Weights of a small self-supervised audio encoder (BEST-RQ): 25.8 epochs.
Rows from block 2, named by matrix and row number. Rows with one number belong to one neuron. Each number is 128 + 32 x the weight over its row's rms, rounded and kept within 0 to 255. All counts start at 0. After the name is the row's rms in percent of the matrix's.
# gate: second MLP gate (model.blocks.2.mlp.gate.weight, 512x192), inputs 0-95
# fc1: second MLP up (model.blocks.2.mlp.fc1.weight, 512x192), inputs 0-95
# fc2: second MLP down (model.blocks.2.mlp.fc2.weight, 192x512, transposed), outputs 0-95
gate.252 080 [ 70 156 136 135 124 140 134 129 166 148 137 116 156 131 126 102  74 113 160 156 124 146 111 109 155 158  97 147  94  57  81 109 149 133 134 134 135 103 119  77 167 117 103  83 148 157 122 106  81 126 152 149  87 124 121 170 159 116 128 124 138  38 118  90 196 130 198 137 131 128 151 148 130  88 153 149 163 141 116 145 160 158 133 136 170  83 166 109 170 182  59 152  99 140 151 160]
fc1.252 092 [141  95 128 155  82 103 120 192 124 123 131 128 149  92 182 118 110 129 114 172 122  88 103 130  59 156 130 172 126 188  76  81  85 174 160  72  52 126 159 140 153 128 171 135  79 110 158 207 183  48 157 159 170 152 137 132 101  79  95 110 110 106 123 143 118  93 112 135 126 138 136 132 128 127  87 178 145  96 128 124 174 160  99 141 145  88 153 122 136 137 157 147  98 118 103 131]
fc2.252 098 [ 96 162 147 157 107 200 108 146 124  94 115 123 127  56 107 184 152 176 117 123 155 101 166 138 177 130 174 192  62 113 159 123 114  98  80 108  91 106  66 109 110  56 155  27 101 157 133 181  49 167 148 122 135 103 163 106 103  52 141 149 182 151 131 145 138 128  81 165 106 147 138 175 124 132 117 132 172 128  87 125 142 188 112 137 111 131 145 144 179 180  84  98 115 173 182 149]
gate.253 075 [ 82 144 129 119 126 112  84 119 136 150 115 129  96 106 168 102  79 119 143 108 125 126 122 156 115 145 189  95 107 161 151 135 113 159 165 201  95 103 127 110 119 103 154 119 139 142 161  60 120  73  96 150  90  66  90 122 125 142 127 141 114 106 172  85 111 127 204 142  98 131 165 142 125 108 130 190 133 131  98 120 147  88 171 178  98 123 173  57 145 149 159  90  88 139 115 157]
fc1.253 080 [147 124  87 179 132 108 147  95  99 132 181 119 172 136 107 101 122  99 100  96 133 157 143 127 117 110 174 202 149 128 114 150 187 110 121 112 136 159 132 136 105 160  82  89 156 151 143 119 103  85 142 155 185 130  68 133 144 119 105 130 150 120  90 179 141 105 160 152  94  82 157 131 125 128 126 140 136 111 155 112 134 150 116 132  93 211 162 121 116 123 144 110 100  83 102 100]
fc2.253 074 [131 136  98 199 114 132 117 132  77 152 116 103 143 142 142 121 161 163 158 103  78 160 132 190  97 133 127 126  96  77  87 134 158 119 122 151 177 162  86 123 116 100  80 128  91  82 101 129 170  60  92 127 170 153 149  84 130 159  74 126 146 115 101 147 126 108 174 174 162 106 106 112  99 187 152 125 135 142 152 143  76 118 181 154 101 108 154 125 202 120 197 120 125  64 133 140]
gate.254 099 [114 118 146  96 114 122 163 113 152 109 139 140 195  96 118  68  89 115 169 117 128 142 143 132  94 123 135 145 121 127 106 122 138 146 136 134 106 156 153 100  93  93 115 184  41 175  99  94 129  94  79  97  77 106 161 110 141 132 166 155 127 172 133 185 133 110 123 147 121 154 149 144 120  90 152  65  93  69 110 135 135 144 106 148 123 100  95 175 120 179 131 175 148 118 122  76]
fc1.254 097 [131 120  90 114 107  97 130  67  76 190 153 160 163 124  95 125 133 177  95  61 114 127 126 126 121 135 158 111 137 127  98 146 125 152 149 144 114 103 111 173 116 133 162 102  80 213 189 185 112  98  92 149 175 110 191 153  82  19 161 161 129 154  91 166 146 148  69 104  87 143 143 131  99 160 165 164 167 128 103 119  90  93  71  89 150 147  98 156 187 109 163 142 120  92 142 187]
fc2.254 091 [113 126 123  75  87 124 114 132 171 134  82 113 115 116 110 129 120  85 111  98 197 162 157 121 101 142 132 150 131 115 147  92 128  87 129  71 194  93 121 141 161 180 101 120 189 101 122 144  81 138 150 149 155 141  74 162  81 125  57 121 131  82 116 147 187 131 162 122 113 180 145 112  84 100  97  96 137 116 148 107 124 135  59  53 156 151 187 140 167  77  95 124 179  81  86  91]
gate.255 101 [118 110 162 113 187 123 130 222  83 115 148 174  85  75 175 104 126 158 156 105 118  99 191 119 166 112  74  96 122 133  73 143 126 134 109 111 161 124 184 165 125 126 108 107 127 120 104  87 133 119 143 146 126 103 156 106 142 187 152 127 143 136 121 124  88 172 115 151 172  45 138 129 133 113 116 122 130 172 151 136 133 164  92 123 170  74 142  65 108  82 126 168 132 104 111 153]
fc1.255 107 [107 105  86 153 136 155 118 134 138  84 175 141 198 126 123 167 133  95 180 146 113 112  83 123 185 129 105  91 143 100 122 194 158  92 158 148 106 158 171 149 161 103 108  97 124 123 134 163 190 113 143 107 146  85 126 111 187 193 128 147 118 170  74 161 194  72 107 193 222 110 147  93 114 118 119 119  65 141 173 124 138 176 122  64 130 116 128 120  97 112 111 150  89 101  70 104]
fc2.255 100 [132 140  91 118 133 113  96 144  69 130 105 134  87 160  69 108 142 148 124 136 119 127 130 132 122 138 112 112 101  95 141 129 164 147 136 168 124  55  98 125 115  92 126 126 103 179 120 165 110 188 133 124 127 128 142 119 169  94 125 163 170 164  88 125 180 121 170 153 162 148 148 128  70  77 193 114 112 119 125 169 114 116 141 113 132 143 137  93  96 131 121 113 135 136 166 105]
gate.256 095 [176 122 107 113  85 112 157 135  96 102 135  71 152 131 168 170 114 158  83 147  58  52  96 121 164 115 164 115 136 114 114 131 130 145 141 165 165 196 185  89  58 211 109 154 160 110 149 160 140  77  95 144 117  93 137  69 145 101 123 208  79 138 118 149 185  91 168 107 152 151 166 133 145 159 117 144 198 119 143  72 114 116  96 193  96 158 160  93 121 161 123 159 103 167 138 123]
fc1.256 093 [142  96 125 171 179 105 123 137 147 157 140 175 184 108 107  92 172 109  95 149 167 161 138 169 119 187  92 107 102 162  79 118 101 139  92  88 166 100 135 160 158 129 105 117 100 129 132 109 120 177 135 128 109 105 104 120 146  76 146  83 131 117 140 125 126 166 188 150 175  64 131 143 139  77 148 177 109  90  74 125 125 166  99 124 149  15  57  97 113 169 124 123  89 191 140 177]
fc2.256 092 [108 114 117 123 102  67 122 141 106 147 132 170 122 168 197  58 182 148 100 109 137 107 129 148 108 136 120 139 107 129 111 179  80 144  85 152 161 126 164 158  92 176  75 127 119 162 102 111 118 129 131 140 129 128 184  50  99 119 118 148 121 103  96 158 161 140 159 137 199  80 120 115 144 128  88 148 132  76  77 107 146 157 107 139  99 124 228 146 130 153 165  96 113 109 114 110]
gate.257 116 [139 103 132 111  90 125  98 190 112 134 172 120 112 123  80 149 107 145 163 108 136 106 136  63 112 122  78 177 123  89  93  69  89 121 121 143 109 133 172  77 114 144 127 130 144  93 138 160 126 118 113 113 183 153 127 133 113 123 146 158 206 172  83 110 188 119 190 153 100 120 179  86 137  85 155 151 125 107 166  85  97  86 142  54 149 152 146 187 100 120 102 132 121 181 106 122]
fc1.257 115 [ 87 118 155 124 166 127  84  86 115 123  83 164 139  90 144 149 129 106  95 101 115 165 147 152 101 155 183 196  96 114 115 163  73 101 160 110 162 170 143 110 139 154 121 147  81 153 143 150 143 137 163 108  77  80  79 147 111 130 113 113  76 105 159 160 124  99  78 140 118 121 149 111 135 126 141  99 196 205 138  98 148 166 106 120 118  99 156 158 174 140 114  97 169  81 147  97]
fc2.257 116 [158 148 122 174 131 127 118 113 106 171 187 113 114 143  98 114  82 160 143 178 182  81 107  85 136 127  57 141 160 121 142 152 116  74 168 123 151 150 140 149 120 165  84 139 166 126 142 138  91  79  67 143  99 138  91 141 148 162 141 141 136 100 117 138 135 137 128 132 130 155 136 118 160 129 104 142 100 149 137 186 103  92  96 134 129 148 148  60 123 105 204 185 108 105 200 143]
gate.258 126 [ 99 158 100 110  42 116 165 110 151 182  76 117 100  77 160 147 134 112 117 153 118 120 143 171 112  88 175 193  75  57 145 106 146 111 116 218 104 158 160  66 140 101 166 199  82 128  97  59 142 105 149 124 103 117 113  96  88 139 134 122 134 157 157 159 118 127 115 110 124 132  87 151 144 152 128 125 181 154 122 142 158 200 151 130  76 139 155 127 117 137 105 148  93 180 140 158]
fc1.258 135 [149 163 171 134 147 147 118  90 106 105 166 231 175 175 115 172 142  98 137 178 124 122  27  65 100 103 110 172 120 132  98 135 118  99 103 146 130 160  81 107  98 137  81 122 159  89 153 182 117 103 155  83 174 176 180 131 142  43 134 149 116 167 129 180 139 109 133 177 195 107 144 154 132 114 108 141  80  90 134 180 112 124 126 142 104  77 114 133 136 168 162 118 139  89 170 127]
fc2.258 131 [ 94 152  85 130  75 117 101 190 137 161 120  90  80 127 125 105 139 128 162 120 133 162 197 144 136  67 109  72  97 135  98 140 149 116 134 160 132 115  73 131 134  69 129  77 117 148  72  84 197 170 128 147 149 175 129 158 123 139 132 137 131 138  91 160 100 128 135 149 130 137 128 162 103 194 104 120 163 184 125  52 154  98  98 123 131 137 112 192 144  68  68 198 128 117 164 118]
gate.259 092 [166 147 146 121 116 114 134 122 119 169 159  67  94 129 103 131  63 127 163 128 136  45 176 122 112 154 127 110 131 102  89 158 100  74 154 174 137 109 131 132 152 111 194 117 171  71  53  87 108 177 120 125  93 105 171 154 144 133 191 156  71 157 123  87  96 119 185  53  83 102 191  97 128 110  96 110  81 124 178 121 162 149 177 126 115 191 143 201 120 100  79  96 157 124  71 167]
fc1.259 078 [141 141 160 189 113 157 171  66 137 131 184 120 125 139 127  83 177 152 130  67 121  99 129 104 118 112 149 103 152 126 154 101 167 142 120 149 112 156 161 144 161 187 148 118 139 172  67 112 140 139 122 131 127 110 126 138 206 176 143 207  87  82 109 126  97 155 120 111 107 138 147 174  93  74  72 116 144 177 122  65 144  56 141 169 156 129 138 142 141  80 125 156 129 130  67  81]
fc2.259 090 [239 101  85 103 119 175 128 160  75  73 123 137 189 127 136  73 188 125  98 139 135 154 193 154 126 152 149 134 135 124 168 120 170 111 117 110 179 144 105  71  62 144 134 129  50 153 173 136 114 109 117 113 129  88 124 158 120  91 119  82  95 141 100 181 171 152  84 229 163  99 135 116 119 133 114 106 123 138 114 116 146 161 139 150 174 121 169 165 137 208  68 157  88 133 116 132]
gate.260 089 [132 106 158 103  95  79 119 127 111 109 128 172 116 115  97 129  61 201 127 107 168 144  61  93 111 108 145 168 147 119  78 145 127 162 120  87 128 115 107 140 128 144 111 153 151 121 134  98 111 162 158 112 126 163  98 142 113 147 168 199 146 164 154 157 107 104  78 124  96 147 113  89 163 123 154 110  98 150  96 126 111  92 108 138 139 120 181 117 164 142 112 152 118 115 116 128]
fc1.260 083 [187 131  83  85 123 142  89 147 157  84 167 101 162  88 138 119 116  93  89 141 138  95  68 134 110 165 127 138 151 127 105 137  94 129 119 106 162 149 157 115 136  90 102  98 170 170 131 139  98 159  96 144 212 159 122 186  80  52 139 160 141 151 115 187 107 102  87 131 171 128  74 136 176 105 124 125 105 131 107  65 107 101  98 179 160 113 179 133 139  72 123 151 185 147 173 140]
fc2.260 084 [185 134 123 160  91  86 125 179 153 105 209 176  74 129 135 152  99  83 112 107 153 203  96 105 116  90 114 189 113 114 156 132  84 145 108 162 135 161 134  90 107 183 154 130 164 105 149 101 119 184 105 156 174 137 118 162 103 106  88 166 122 177 158 100 201 118 125 112 144  66 116 132  97  89 139 120 103  83  91 167  94 109 116 134 118 102 133 160 131 124 148 166 118 171 107 131]
gate.261 079 [113  93  99 111 101  80 137 131 153 180 181 104 104 136  82 109 163  95 118 135 106 180 144  84  75  77 136 145 156 104 112 122 167 129 108 118 104 104 101  82 138 172  79 141 175 138 114 142 121 174 120 101 121 100 150 129 177 151 184 145  70 148 213  76 130 100 158 115 205 138 133 128  95 119 218 159 137 164 121  46 164  72 150 126  95  95 154 140 131 121 133 104 152 140 157 113]
fc1.261 085 [145 119 165 152 120 122 116  96 145  96 106  83 100 165 131 106 186 124 120 175 119  84 176 135 140 173  86 133 103 113 106 148 127 152 118 124 148 138 180  87 180 109 137 105 165 141 177 190 161 132 138  90 185  55 139 117 125 170 126 165 164 144 140 112 112 142  86  63  84 163 136 110 122 116 143  97 110  53 191 127  48  49 104 147  71 171 119  94 143 106  96 166 149 185 101 126]
fc2.261 089 [ 81  85 104  98 177 121 127 137 136 131 167  94 134 120  54  84 135 125 136 108  99 143 109  85 139 116 131 106 133 136 107 140 160  74 141 130 170 131 165 117 116 195 114  81 179 107 128 144 196  38 111 102 141 137  88 150 136 135 138 123 142 156 183 117 126 153 197 101 105  41 155 115 121 133 121 147 100 136 191 184 202 127 127 217 144 117 144 107 133 177 107 181 121 124 122  99]
gate.262 127 [122 123 208 153  75 103 124  96 113 130 155 104  77 131 183 150 183 152 133 115  95 113 196  93  90 157 161 100  39 145 125  96 105  91 124 168 125 144 180 144 115 136 162 179 149 138 120 145 141 119 113  59  81 113 133 128 114 154 168 118 128 206 152  80 135 116  89 165 173 131 122 155 104 132 158 120  93 113 130  90 137 178  92 110 110 114 116 110 134 130 120 155 125 114 192 113]
fc1.262 118 [143 123 162 107  66 120 164 141 124 136 122  89 177 138 124  62 135 157  69 127 142 199 161 132 172 127  73 113 152 147 116 117 131 135 107  85 126 151 105 125 113 117 170 155  80 160 134  57 127  96  78 106 135 101 112 182 131 147 131 118 224 139  95 147 146 143 109  94 125 140 133 110 109 126 144 177 126 132 117 134 155  94 101 171  92 117 123 182 128 133 157  70  67  99 106 143]
fc2.262 128 [161 149 151 117  71 153 166 135 168 123 109 120  72 117  99 128 105 106 115 166  96 140 129 106 150 181 149 105 166 132 172 153 190 102 124 109 106 123 138  94  87 141 125 156 101 142 135 173 140 111  78 111 118  69  78  89 162 152  97 128 145 131 104 163 155 129 177 138  68 155 110 136 153 143  59 188 152  71 179 123  55 116 110 105  75 170 101 136 103 141 183 125  66 170 130  70]
gate.263 116 [119 107 177 110 179  58 118 142 159 128 102  81 149 180 125 146 127 158 103  77 148 131 106 122  68 155 161  78  68  15  89 123 131 110 140 123 119 130 122 128 116 104 125 151 138 111 126 140 142 197 188 135  96  88 205  58 161 169 177 105 115 143 185 128 150 143 112  83 149 162 198  77 140 103 128 152 108 125 142  95 110 155 154 141 136 140 155  83 108 101 159 117  81 100 140 132]
fc1.263 110 [105 162 119 138 148 114 136 127 149  95 110 157 107  92  52 142 148 163 127 181  92 102 172 115 157 136 109 114 133 141 113 138 119 120 149  90 143  75 101 118  90 170 115  99 178 168 174 177 138 125 147 126 146 120 145 179 114 100 140 115 130 114 113 143  92 227 172 119 114  90  63 180 132 110  87 152 141  78  96 126 165 154 144  93 130 143 123 119 144 161  70 146 139 113 200  81]
fc2.263 117 [ 98 178 162  76 180 108 126 148 190 173 158  34 125 108 121 126 159 110 162 147 112 136 108  87  72 136 148 131 135 113 105 107 144  81 115 129  87 155 162 102  81 110 183 109  70 129 117 153 115 179 140  83 130 163 124 106 125 143 130 144 194 198 118 115 196  60 101 118 145 134 112 103  78 179 146 147  43 131 201 124 118 164 180  82 140 143 153 152 149 157 170  95 138 143 167 146]
gate.264 103 [ 97 139  88  95 149 142 112 125  91  37 152 138 103 132  97 127 107 155 118  92 195 146 162 163 168  82 111 127 130 119 146 169 121 153 153 143 152  68 133 156 110  89 111 189 139 156 154 133 126 146 103  43 122 104  76 107  68 115 117  95 155 158 161 110 141 144 142 208 148  95  98 179 140 135 161  60 170 126 126  97  84 156 159 169 133 166 134 178 118  80  92 154 111 108 107 207]
fc1.264 100 [135 134  77 144 144  91 101 151 120 121 151  90 163 145 130  86 150 119  91 165  83  67  85 101 157 117 158 109  47 160 103 204 109 122 155  99  88 114 193 123 123 144 138  89 156 147 130 172 100 125 185 136 131 127 159 145  99 130 168 103  80  99 166 105 150 109  94 148 157 124 142 177 117 110 160 164  54 147 142 146 172  93 155 179 116 130 143 129 112 142 149 123 128 181 127 134]
fc2.264 101 [143 150 110 129 165  58 100 134 157 151 154 120 126 156  77 148 100  97 182 139 127 177 139  97 190  92 139 158 133  87  86 105 138 188  79 107 119 105 148 105 176 141 135 120 115 157 118 193  80 120  67 161  87  78 139 159  96  84  74 117 188 115 152 162 132 164 128 122 101 105 180  89 104  67 190 144 141 135 113 161 144 133 149  70 120 146 151 147  99 101  97 129 180 162 190 176]
gate.265 083 [113 120  81 173 133 107  96  96 113 104 139 157 127 157 156 156 145 139  80 149  91 113 183  98 129 113 140 134  93 127 114 109  95 163 106 136 126 114 155 111  97 160  23 146  68  95 103  87 168 114 137 140 116 103 155 133  97 147 184  88 123 150 198 154 118 144 163 134 129 134 117 103  90 185 116 144 160 144  96 138  90 161 125 128  90 133  88 119 123  99 126 105 145 114 123 161]
fc1.265 075 [134 127  74  65  75 203 190  79  70  89 138 142  98  97 145 136 128 150 125  94  55  92 172 215 143 112 147 126 202 178 114 121  77 104 105 125 122  73 114 154 189  96 106 111 141 130 110 126 180 127  90 137 125 106 128 128 163 167 128 131  97 212  69 141 208 122 109  99 143 131  94 156 153  93 137 154 144 145 113 154 190  90 127 108 125 105 150  93 101 126 113 131 153 100 124 139]
fc2.265 078 [159 165 113  57 104 177 145 123 159 100 178 195 159 148 189 214 196 135 102 171 122  93 130 116 130  94 125 120 112 153 177 128 148 123 134 155 155 145 139 118 117 101  83 104  89 143 118 151 133 139 137 155 151 122 152 172 150 104  93 131 125  82 143 200 124 115 150 140 127 147 141 138 147 131 172 144 143 124 115 151  91 134 114 139 154 173 156 144  58 111 122 104 117 124 131 133]
gate.266 091 [115 123 168 113 127 111 101 221 102 128 130 174 136 111 166 147 148 151 127 164 103 116 135  93 154  70 134 124  98  66 147 173 147 136 103  74  85 110 108 183 116  61 140 182 121 164  91  81 175  92 177 112 142 136  89  90  90 122 120 133 115 144 192 139 105 154 131 130  84  87 108 120 114  96 137 168  71 116 167 139  75 154 124 148 159 165 140  54  98 127  94 158 138 155 161 176]
fc1.266 090 [154  81 182  88 141 131 126 128 120 141 187 132 179  88 117 119 115 108 167 127 235 159  91  72  97 147  36 106 114 137 135 110  85 128 149 133 140 198 196 131 123 183  83 193 177 145 145  99 132 157 106 155  98 128 132 114  98 133  88 125  93  91 145 138 120 108 146  48  82 118  75 131 100 144 117 139 160 136 124 168 162 117  92 194 139 152 127  82 121 122 139  94 132  87  99  83]
fc2.266 089 [210 121 118  99 110 140 136 115 116 136 127  72 129 150 142 188  95 159 119 147 112 124 108 155 115 169 149 137 131 121 144 178 119 130 143 106  99 132  99 138 103 129 144  58 140 119 135 146  89 111 117 180  99 148 177 155 165 108  88  98  84  74 120 116 112 107 182 167 108 110 106 170 215 118 103  89 170 137 144  90 114  73 100  91 127 165 119 132 155 141 147 129 182 129 143 127]
gate.267 044 [ 78 151 151 109  70 121 195 132 159 171 128  85 162 154 134 137 150 132 117 138  80  92 169  73 182  82 168 171 138  98  87 113 164 148 170 193 166 152 125 143 198 139 146 105 142 148  82 159  97 156  51  86  95 142 122 155 128 188 175 185 141 136 151 153 148 152 116 109 108  91 129 112 138 119 150  88 137 137 189  71 120 176 133 105  75  76 127  61 153 147 105 156 146 123 137 105]
fc1.267 057 [ 81 151 145 146  77  74 126  93 151 159  74 119  70 169 174  71  92  90 163 105 131  78 151 125 130 158 181 136 119 138 111 112 193  83 165 146 121 119 121 128 153 115 123 141  75 135 128 145 141 163 114  52 116 163 105  65 137 165 115 135 127 181 142 135  86  62 143 107  98 145 126 128 125 120 164 219 158 156 132 105 122 135 125  95 104  64 120 105 105 177  87 133 134 145 161 121]
fc2.267 056 [ 85  87  80 127 118  64 144 124 184 169 126 113 108 175 131 102 134 144 136 108 127 144 101 123 163 128 137 112 123 210  59 115 111  80 135  93  95 124 193 154 152 101 113 177 135 164 157 153 117 169 119 106 145 140  91  95 110 119 147  95 119  90 168 143  73 125 195 110 166 153 141 124 131 149 146 129 130 169 110  69 128 101 117 168 136 104 109 148  72 131 146 124 137 122 124  81]
gate.268 118 [ 91 151 167  92 143 172 155 158 212 114 169 135 138 135 140 214 175 140 163 129 141 106 163  94 134 100  80 142 139 178 109 145 171 177 190 127  78 151 117 157  85 105 101 127 124 164 149 112 119 126 139 109 100  99  87  58 146  98 120  82 162 152 176 138 124 175  59 125 118 132 108 119 126  82 145  73 170 122 121 113 118 122  39 155  66 155 167 193 128 123 141 158 112  95 116 148]
fc1.268 114 [105 108  96 127 178 145 152 110 141 149 137  88  59 162 136 156 149 123 140 137 134 150  64 128  86 133 126 102 118 118 107 126 151 103 153  72 144 135 141 127 121 123  71 145 180 167 165 145 117 117 147 162 103 147 129 148 111 169 127  74  99 136 111 144  98 161 133 188 129 141 174 102 135 130 111 114  96 144 112 121 159 173 172 167 147 148 104 149  95 164 134 149  97  73  64 138]
fc2.268 105 [125 130 142  96  76 118  85  84 129 107 110 153 109 127 140 145  97 153  71 147 127 141 109  42 117 113 139 145 159 163 137 125 165  82 150 196  68 112  93 123 100 182  97 128 147 106 129 148 176 119 114 130 141 162 110 103 184  67 103 127 130  64 167  88 163 127 182 103 144 163 126 118 120 158 195 152 130 167 159 157 133 184 124 138  92 129 145  80 119  74 117  96 136  94 137 169]
gate.269 129 [113 103  96 106 142 135 120  97 113 103 134 135 166 164 134 145 165 146 125  86 162 116 104 104 176  94  71 148 120 118 152 127 157 148 122 156 147 107 126 168 112 157 111 142 131 101 102 199 128 112 144 122 157 154 170  51 156 145 146 156 127 169 196 157 123 126  92 104 138 119 135  85 111  95 169 102 129 150 121 124  83 126 122 184 125 159 168 148 197 176 122 119  97 158 112 187]
fc1.269 123 [ 88 183 142 123 173 107 124 119  97 118 106 118 139 161 100  97 150 153 154 134  94 143 142 128 154 179 102 150 133 155 139 128  52 108  85 104 193  96 122 137 116 100 126  90 191 115 130 144 161 141  55 139 163 122 105  73 133 107 131  85 114 104 166  93  99 135 105 120  97 132 103 122 180 145 120 111 190  70 162 108 134 108 104 128 203 137 115 134 155 156 115 131 110 202 115  74]
fc2.269 119 [ 95 112  88 150  77 158 123 114  97 122 156 141 106 169  91  80 118 178 128 184 129 126 100 114 109  71 136 104 119  40 148 146 140 131 180 220 134  77 155 102 126 126 146 103 113  81  95 121 164 175 157 126 120 160 143 217 129 146  68 105 167  99 123  92  84 103 124  60 162 143 153 146 158 140 155 164  89 163 158 160 120 107 100 137  95 149  92 120 155 162 108 123 112  92 121  83]
gate.270 068 [147 111  72 123 116 210 119 126  76 117 196  55 109 155 167 186 131 136 139 118  92 152 152 212 174 122 118 127 152 156 132 137 175  86 218  96 129 146 193  81 111  84 165 125 167 158 145  90  95 109  85  76 104 116 160 100  78 101 136  87 120 158 109 145 132 104 145 133 155 116 101 143 178 157 180 111 159 147 123 110 128 103  80  93 204 122 151 132 110 113 135 148 130 124 155  85]
fc1.270 074 [141 130  83 176 142 135 122 150 117 141 165 106 123 219 110 117 149 130 144 164 116  61 106 101 131 125 171 179 139 128 148 139 192 130  88 145 180 132 144 196 147 143 119 122  94 111 150 148 135 130 128  78 126  95 113 188 136 138  84 111  97 118 130 104  98 177  54 127 169  93 147 119 115 171  99 135  83  53 145 142 144 127 150 159 127  99 174  76 115 142 149 142 124 140 168 131]
fc2.270 078 [229 126  90 157 139 159 166 100 116 140 118 140  82  96 172  87 110 163 137 188 136 152 121 100 129 146 115 115 115  90 163 158 148 175 208 202 120  84 172 167 159 108 145  91  92 133 157 184 151  94 132  63  61 132 103 175 140 147 140 154 151  65 106 109 180 122  71 143 145 115 130 129 180 133 197 145  85  77 152 160 168 125  62  82 105 103 147 203 161  99 143 129 135 145 140 131]
gate.271 099 [109 118 128  91  91 115 125 102 149  76 163 160 193 145 138  76 155  98 137 113 103 145 118 130 139 121 120  36  98 157 128  96  88 136 196 130  86  92 110 130 177 144  91 117 148 133 141 100 131 104  89  42  97 135 135 121 158 140  97  79 118 166  67  84  81 129 160  93 112 207 107  82 187 163 157 166 120 150 124 101 133  69 149  92 129  86 135 174 150 118 106 142  94 155 132 126]
fc1.271 085 [146  44 106 121 164 149  93 134  94 126  60 179  98  93 158 154 105 177 109 128 159  26 137 149 112 158 144 161 165 138 188 175 133 123  75 129 166 133 144  65 113 111 129 116 137 175 119 176 111 172 122 204 139  95 135 134  87 120 138 126 117 146 140 181 120 110 104 122 130  93 141 161  76 112 163 147 137  89 162 104  89 172 112 101 125  98  86 116 184 187 202  86 141 127 133 130]
fc2.271 092 [142 111 111  89 149 163 129 172 149  98  77 155 117 179 116  90  62 150 184 138 162 142 157 157  60 153 199 116 100 120 115 134 122 119 138 135 148 163 124  77 110 140 119  73 112 101 126  81 127  89  96 107 147 172 114 171 102 133 138  89  91 166 132  99 133 102 178 144  43  90 117 114 123 110 151 170  93 156  92 114 146 140  45 104  97  56 169 136 125 175 150 132 126 115 160 104]
gate.272 131 [ 91  81 143 111 124 128 133  93 120 158 134 125 111 139 111 129 129 142 134 108 159  87 103 129  37 129 140 155 192 123 164 151 131 114  78 151 124 156  82 159 121 127 112 178 152 122 117  79 142 130 109 107 112 135 109 130  95  96 174 181 158  69 177 113 211 124 114 152 164 102 105 157 122 160 126 133 104 123  70 243 118 155 149 138  85 101 117 162 144 138 101 203 107 130 106 166]
fc1.272 125 [105 152 109 149 150 136 125 150  68 150  88  95 122 134 106 102 138  85 137  99 142 148 122 161 182 127 110 122  82 125 113 152 139 121 133 114 133  81 151 112  94 139 168  95  96  91  93 176 128 101 167 173 169 116 157 140 146 165  90 103  51 145  98 124 120 180 124  80 116 157  93  97 134  77  94 148 162 133 175  11 127  90 141 116 130 138 131  92  88 152 110 114 144 149 111 109]
fc2.272 123 [113 145 140 115 173 123 143 102 147 117 150 105 114 149 108 154 128 147  88 111  77  71 131 177 128 154 146 136 123 183 101 150 115 142  50 114 170 126 161 180 106 157 169 158  86 166 101 135 124 124 146 115 126 111 129 183 129 123  51 113  84 118 135 130 183 142 204 148 109 164  55 191  96 164 137  81 143 130 206 138 135  83  75 129 122 173 144 125 124 114 119 113 137 123 124 117]
gate.273 028 [180 104 153 162 173 117 112 129 112 105 151 140  74 164 121 119 201 147  98 119 174 118 164  91 119 134 178 116  90 111  74 112 165 175 138 143 126 104 117  80  95 131  49 213 144  51 164 135  95  85  80 162  58 165 127 100 118 148  89 133 137 110 118 131 133 156  96 124  41 135  98 168 167  79 105  98  90 115 133 124 180  99 190 168 100 118 125  95 200 159 175 130 146 118 100  93]
fc1.273 042 [144 141 155 106 186 155 152 159  96  99  74 143  62 132 164 126 141 111 154  64 184 117  79 114 119 108 129 121 177 164 121 143  79 165 198 134 125 133 156 121 118 103 149 138  98  78  92 120 109 159  74  83 121 131  90 112 184 147 145 153  76 106 172  97 127 113  78 106 141 164 145 128  78  92 133  97 147 151 102  58 120 167 153 138 119 111 163  81 179 179 124 116 118 102 161 199]
fc2.273 037 [111 118 191  90 175 177 106 132 143 124  70 101 119 142 126 119 163 169 157 106 177  96 127 139 136 113  89 171 171 143 124 158 152  77 139  87 145  82 160 124 134  92 123 139 106 101 159  79  89 115  92 144 139 142 113  60 130 138 137 177 102  97 166 125 110 113  95 119 110 125 142 121 141 173 128  99  97 129  98  62 138 186 103 158 148 149 123 126 132 129 137 115 120  57 110 166]
gate.274 134 [187 199 143  77 102 135 155  99 144 182 141 151  97  48 100 132 181  66 152 152 115 197 139 118 115 105 132 115 121  66 123  62 103 160  92 155 136 113 142 129 173 102 122 121 162 138 149 109 116 136 137  89 126 151 191 138 122 122 125 145 172 118 114  92  80 191 111 178 102 116 120 171 157  93 171 168 109  98 108 145 149  93 140 127  63 152 151 125 125 141 155 153  59 147  88 169]
fc1.274 125 [ 76  69 112 139 121 140 182 163 110  75 182 163 174 166 125 113 141 145 117 132 149  84  89  60 156 132  93 100 114 161 103 123  66 119 123 111 169 142 152 147 140 167 164 152 134 156 109  84 128 154  62 204 156 140 153 126 139 141  70 155 103  68 130  49 171  71 118 116  98 145 176 117 161 102 170 144 108  99  42  98 162  79 103 181 189 164 142 117 131 128  61 122 184 159 147  56]
fc2.274 126 [123 156 136 104 191  85 115 124 188 159 125 125 114 141 130  64 134  73 135  64 115 175  95 138 103 176 139 209 145  96 153 124 179 157 155 147  94 106  86  87 138  67 175  75 150 128 127 152 126  88 194  95 123 140 179 103  81 129 172  86 149 142 125 144 116 185  95  93 169 115  83 100 191 110 162 117 130  98 120 128 135 138 172 144  74 176 163 133 167 142 116 143 110 106 141 184]
gate.275 025 [113 139 124  87 131 174 117 147 179 136 109  93 111 114 168  74  98 116 147 117 146 154 155 108 136 129  91 119 145 122 101 122 149  89  89 145 127 134 207 165 130 103  87 169 106 122  77 143 125 130 161 173 155  79  96  68 151 158 149 106 136  83 125 131 105 165 108 191 144 107 172 152 113  59 104 179 111 181 172 154 111 157 150 146 106 110 131 123 100 101 122  78 137 121 118 136]
fc1.275 032 [115 136 163  64 135 119 128 163 122 116 127 144 156 180 151 160 166 142 163 139  68 115 126 124 123 142 147 120 181 147  98 171 134 164  40 101 166 119 105 119  98 123 122 161 143 145 125 125 134 121  84 108 124 101  88  88 113 127 101 204 146 102 126  93 169  97  62 132 109 119 135 117 113 172 132 120 110  90 112 119 133  70 137  74 142  61 158 134  79 134 174 149 117 125  90 121]
fc2.275 028 [ 70  73 148  82 152 117 108 107 161 150 180 152 121 160 154 109 144 170 194 111  71 124 126  58 136 186 112 116 202 105 155 133 152 190  98 171  83  91 129  99 135 123 106 102 188 171 111 153  85 104 120 140 156 168 136 108 167 173 155 114 166 116 156  67 134 117 128 161 148 123 116 127 134  94 117 161 131 139 179 137 172 133 122 104 172 119  85  76  79  74 219  96 123 118  89 111]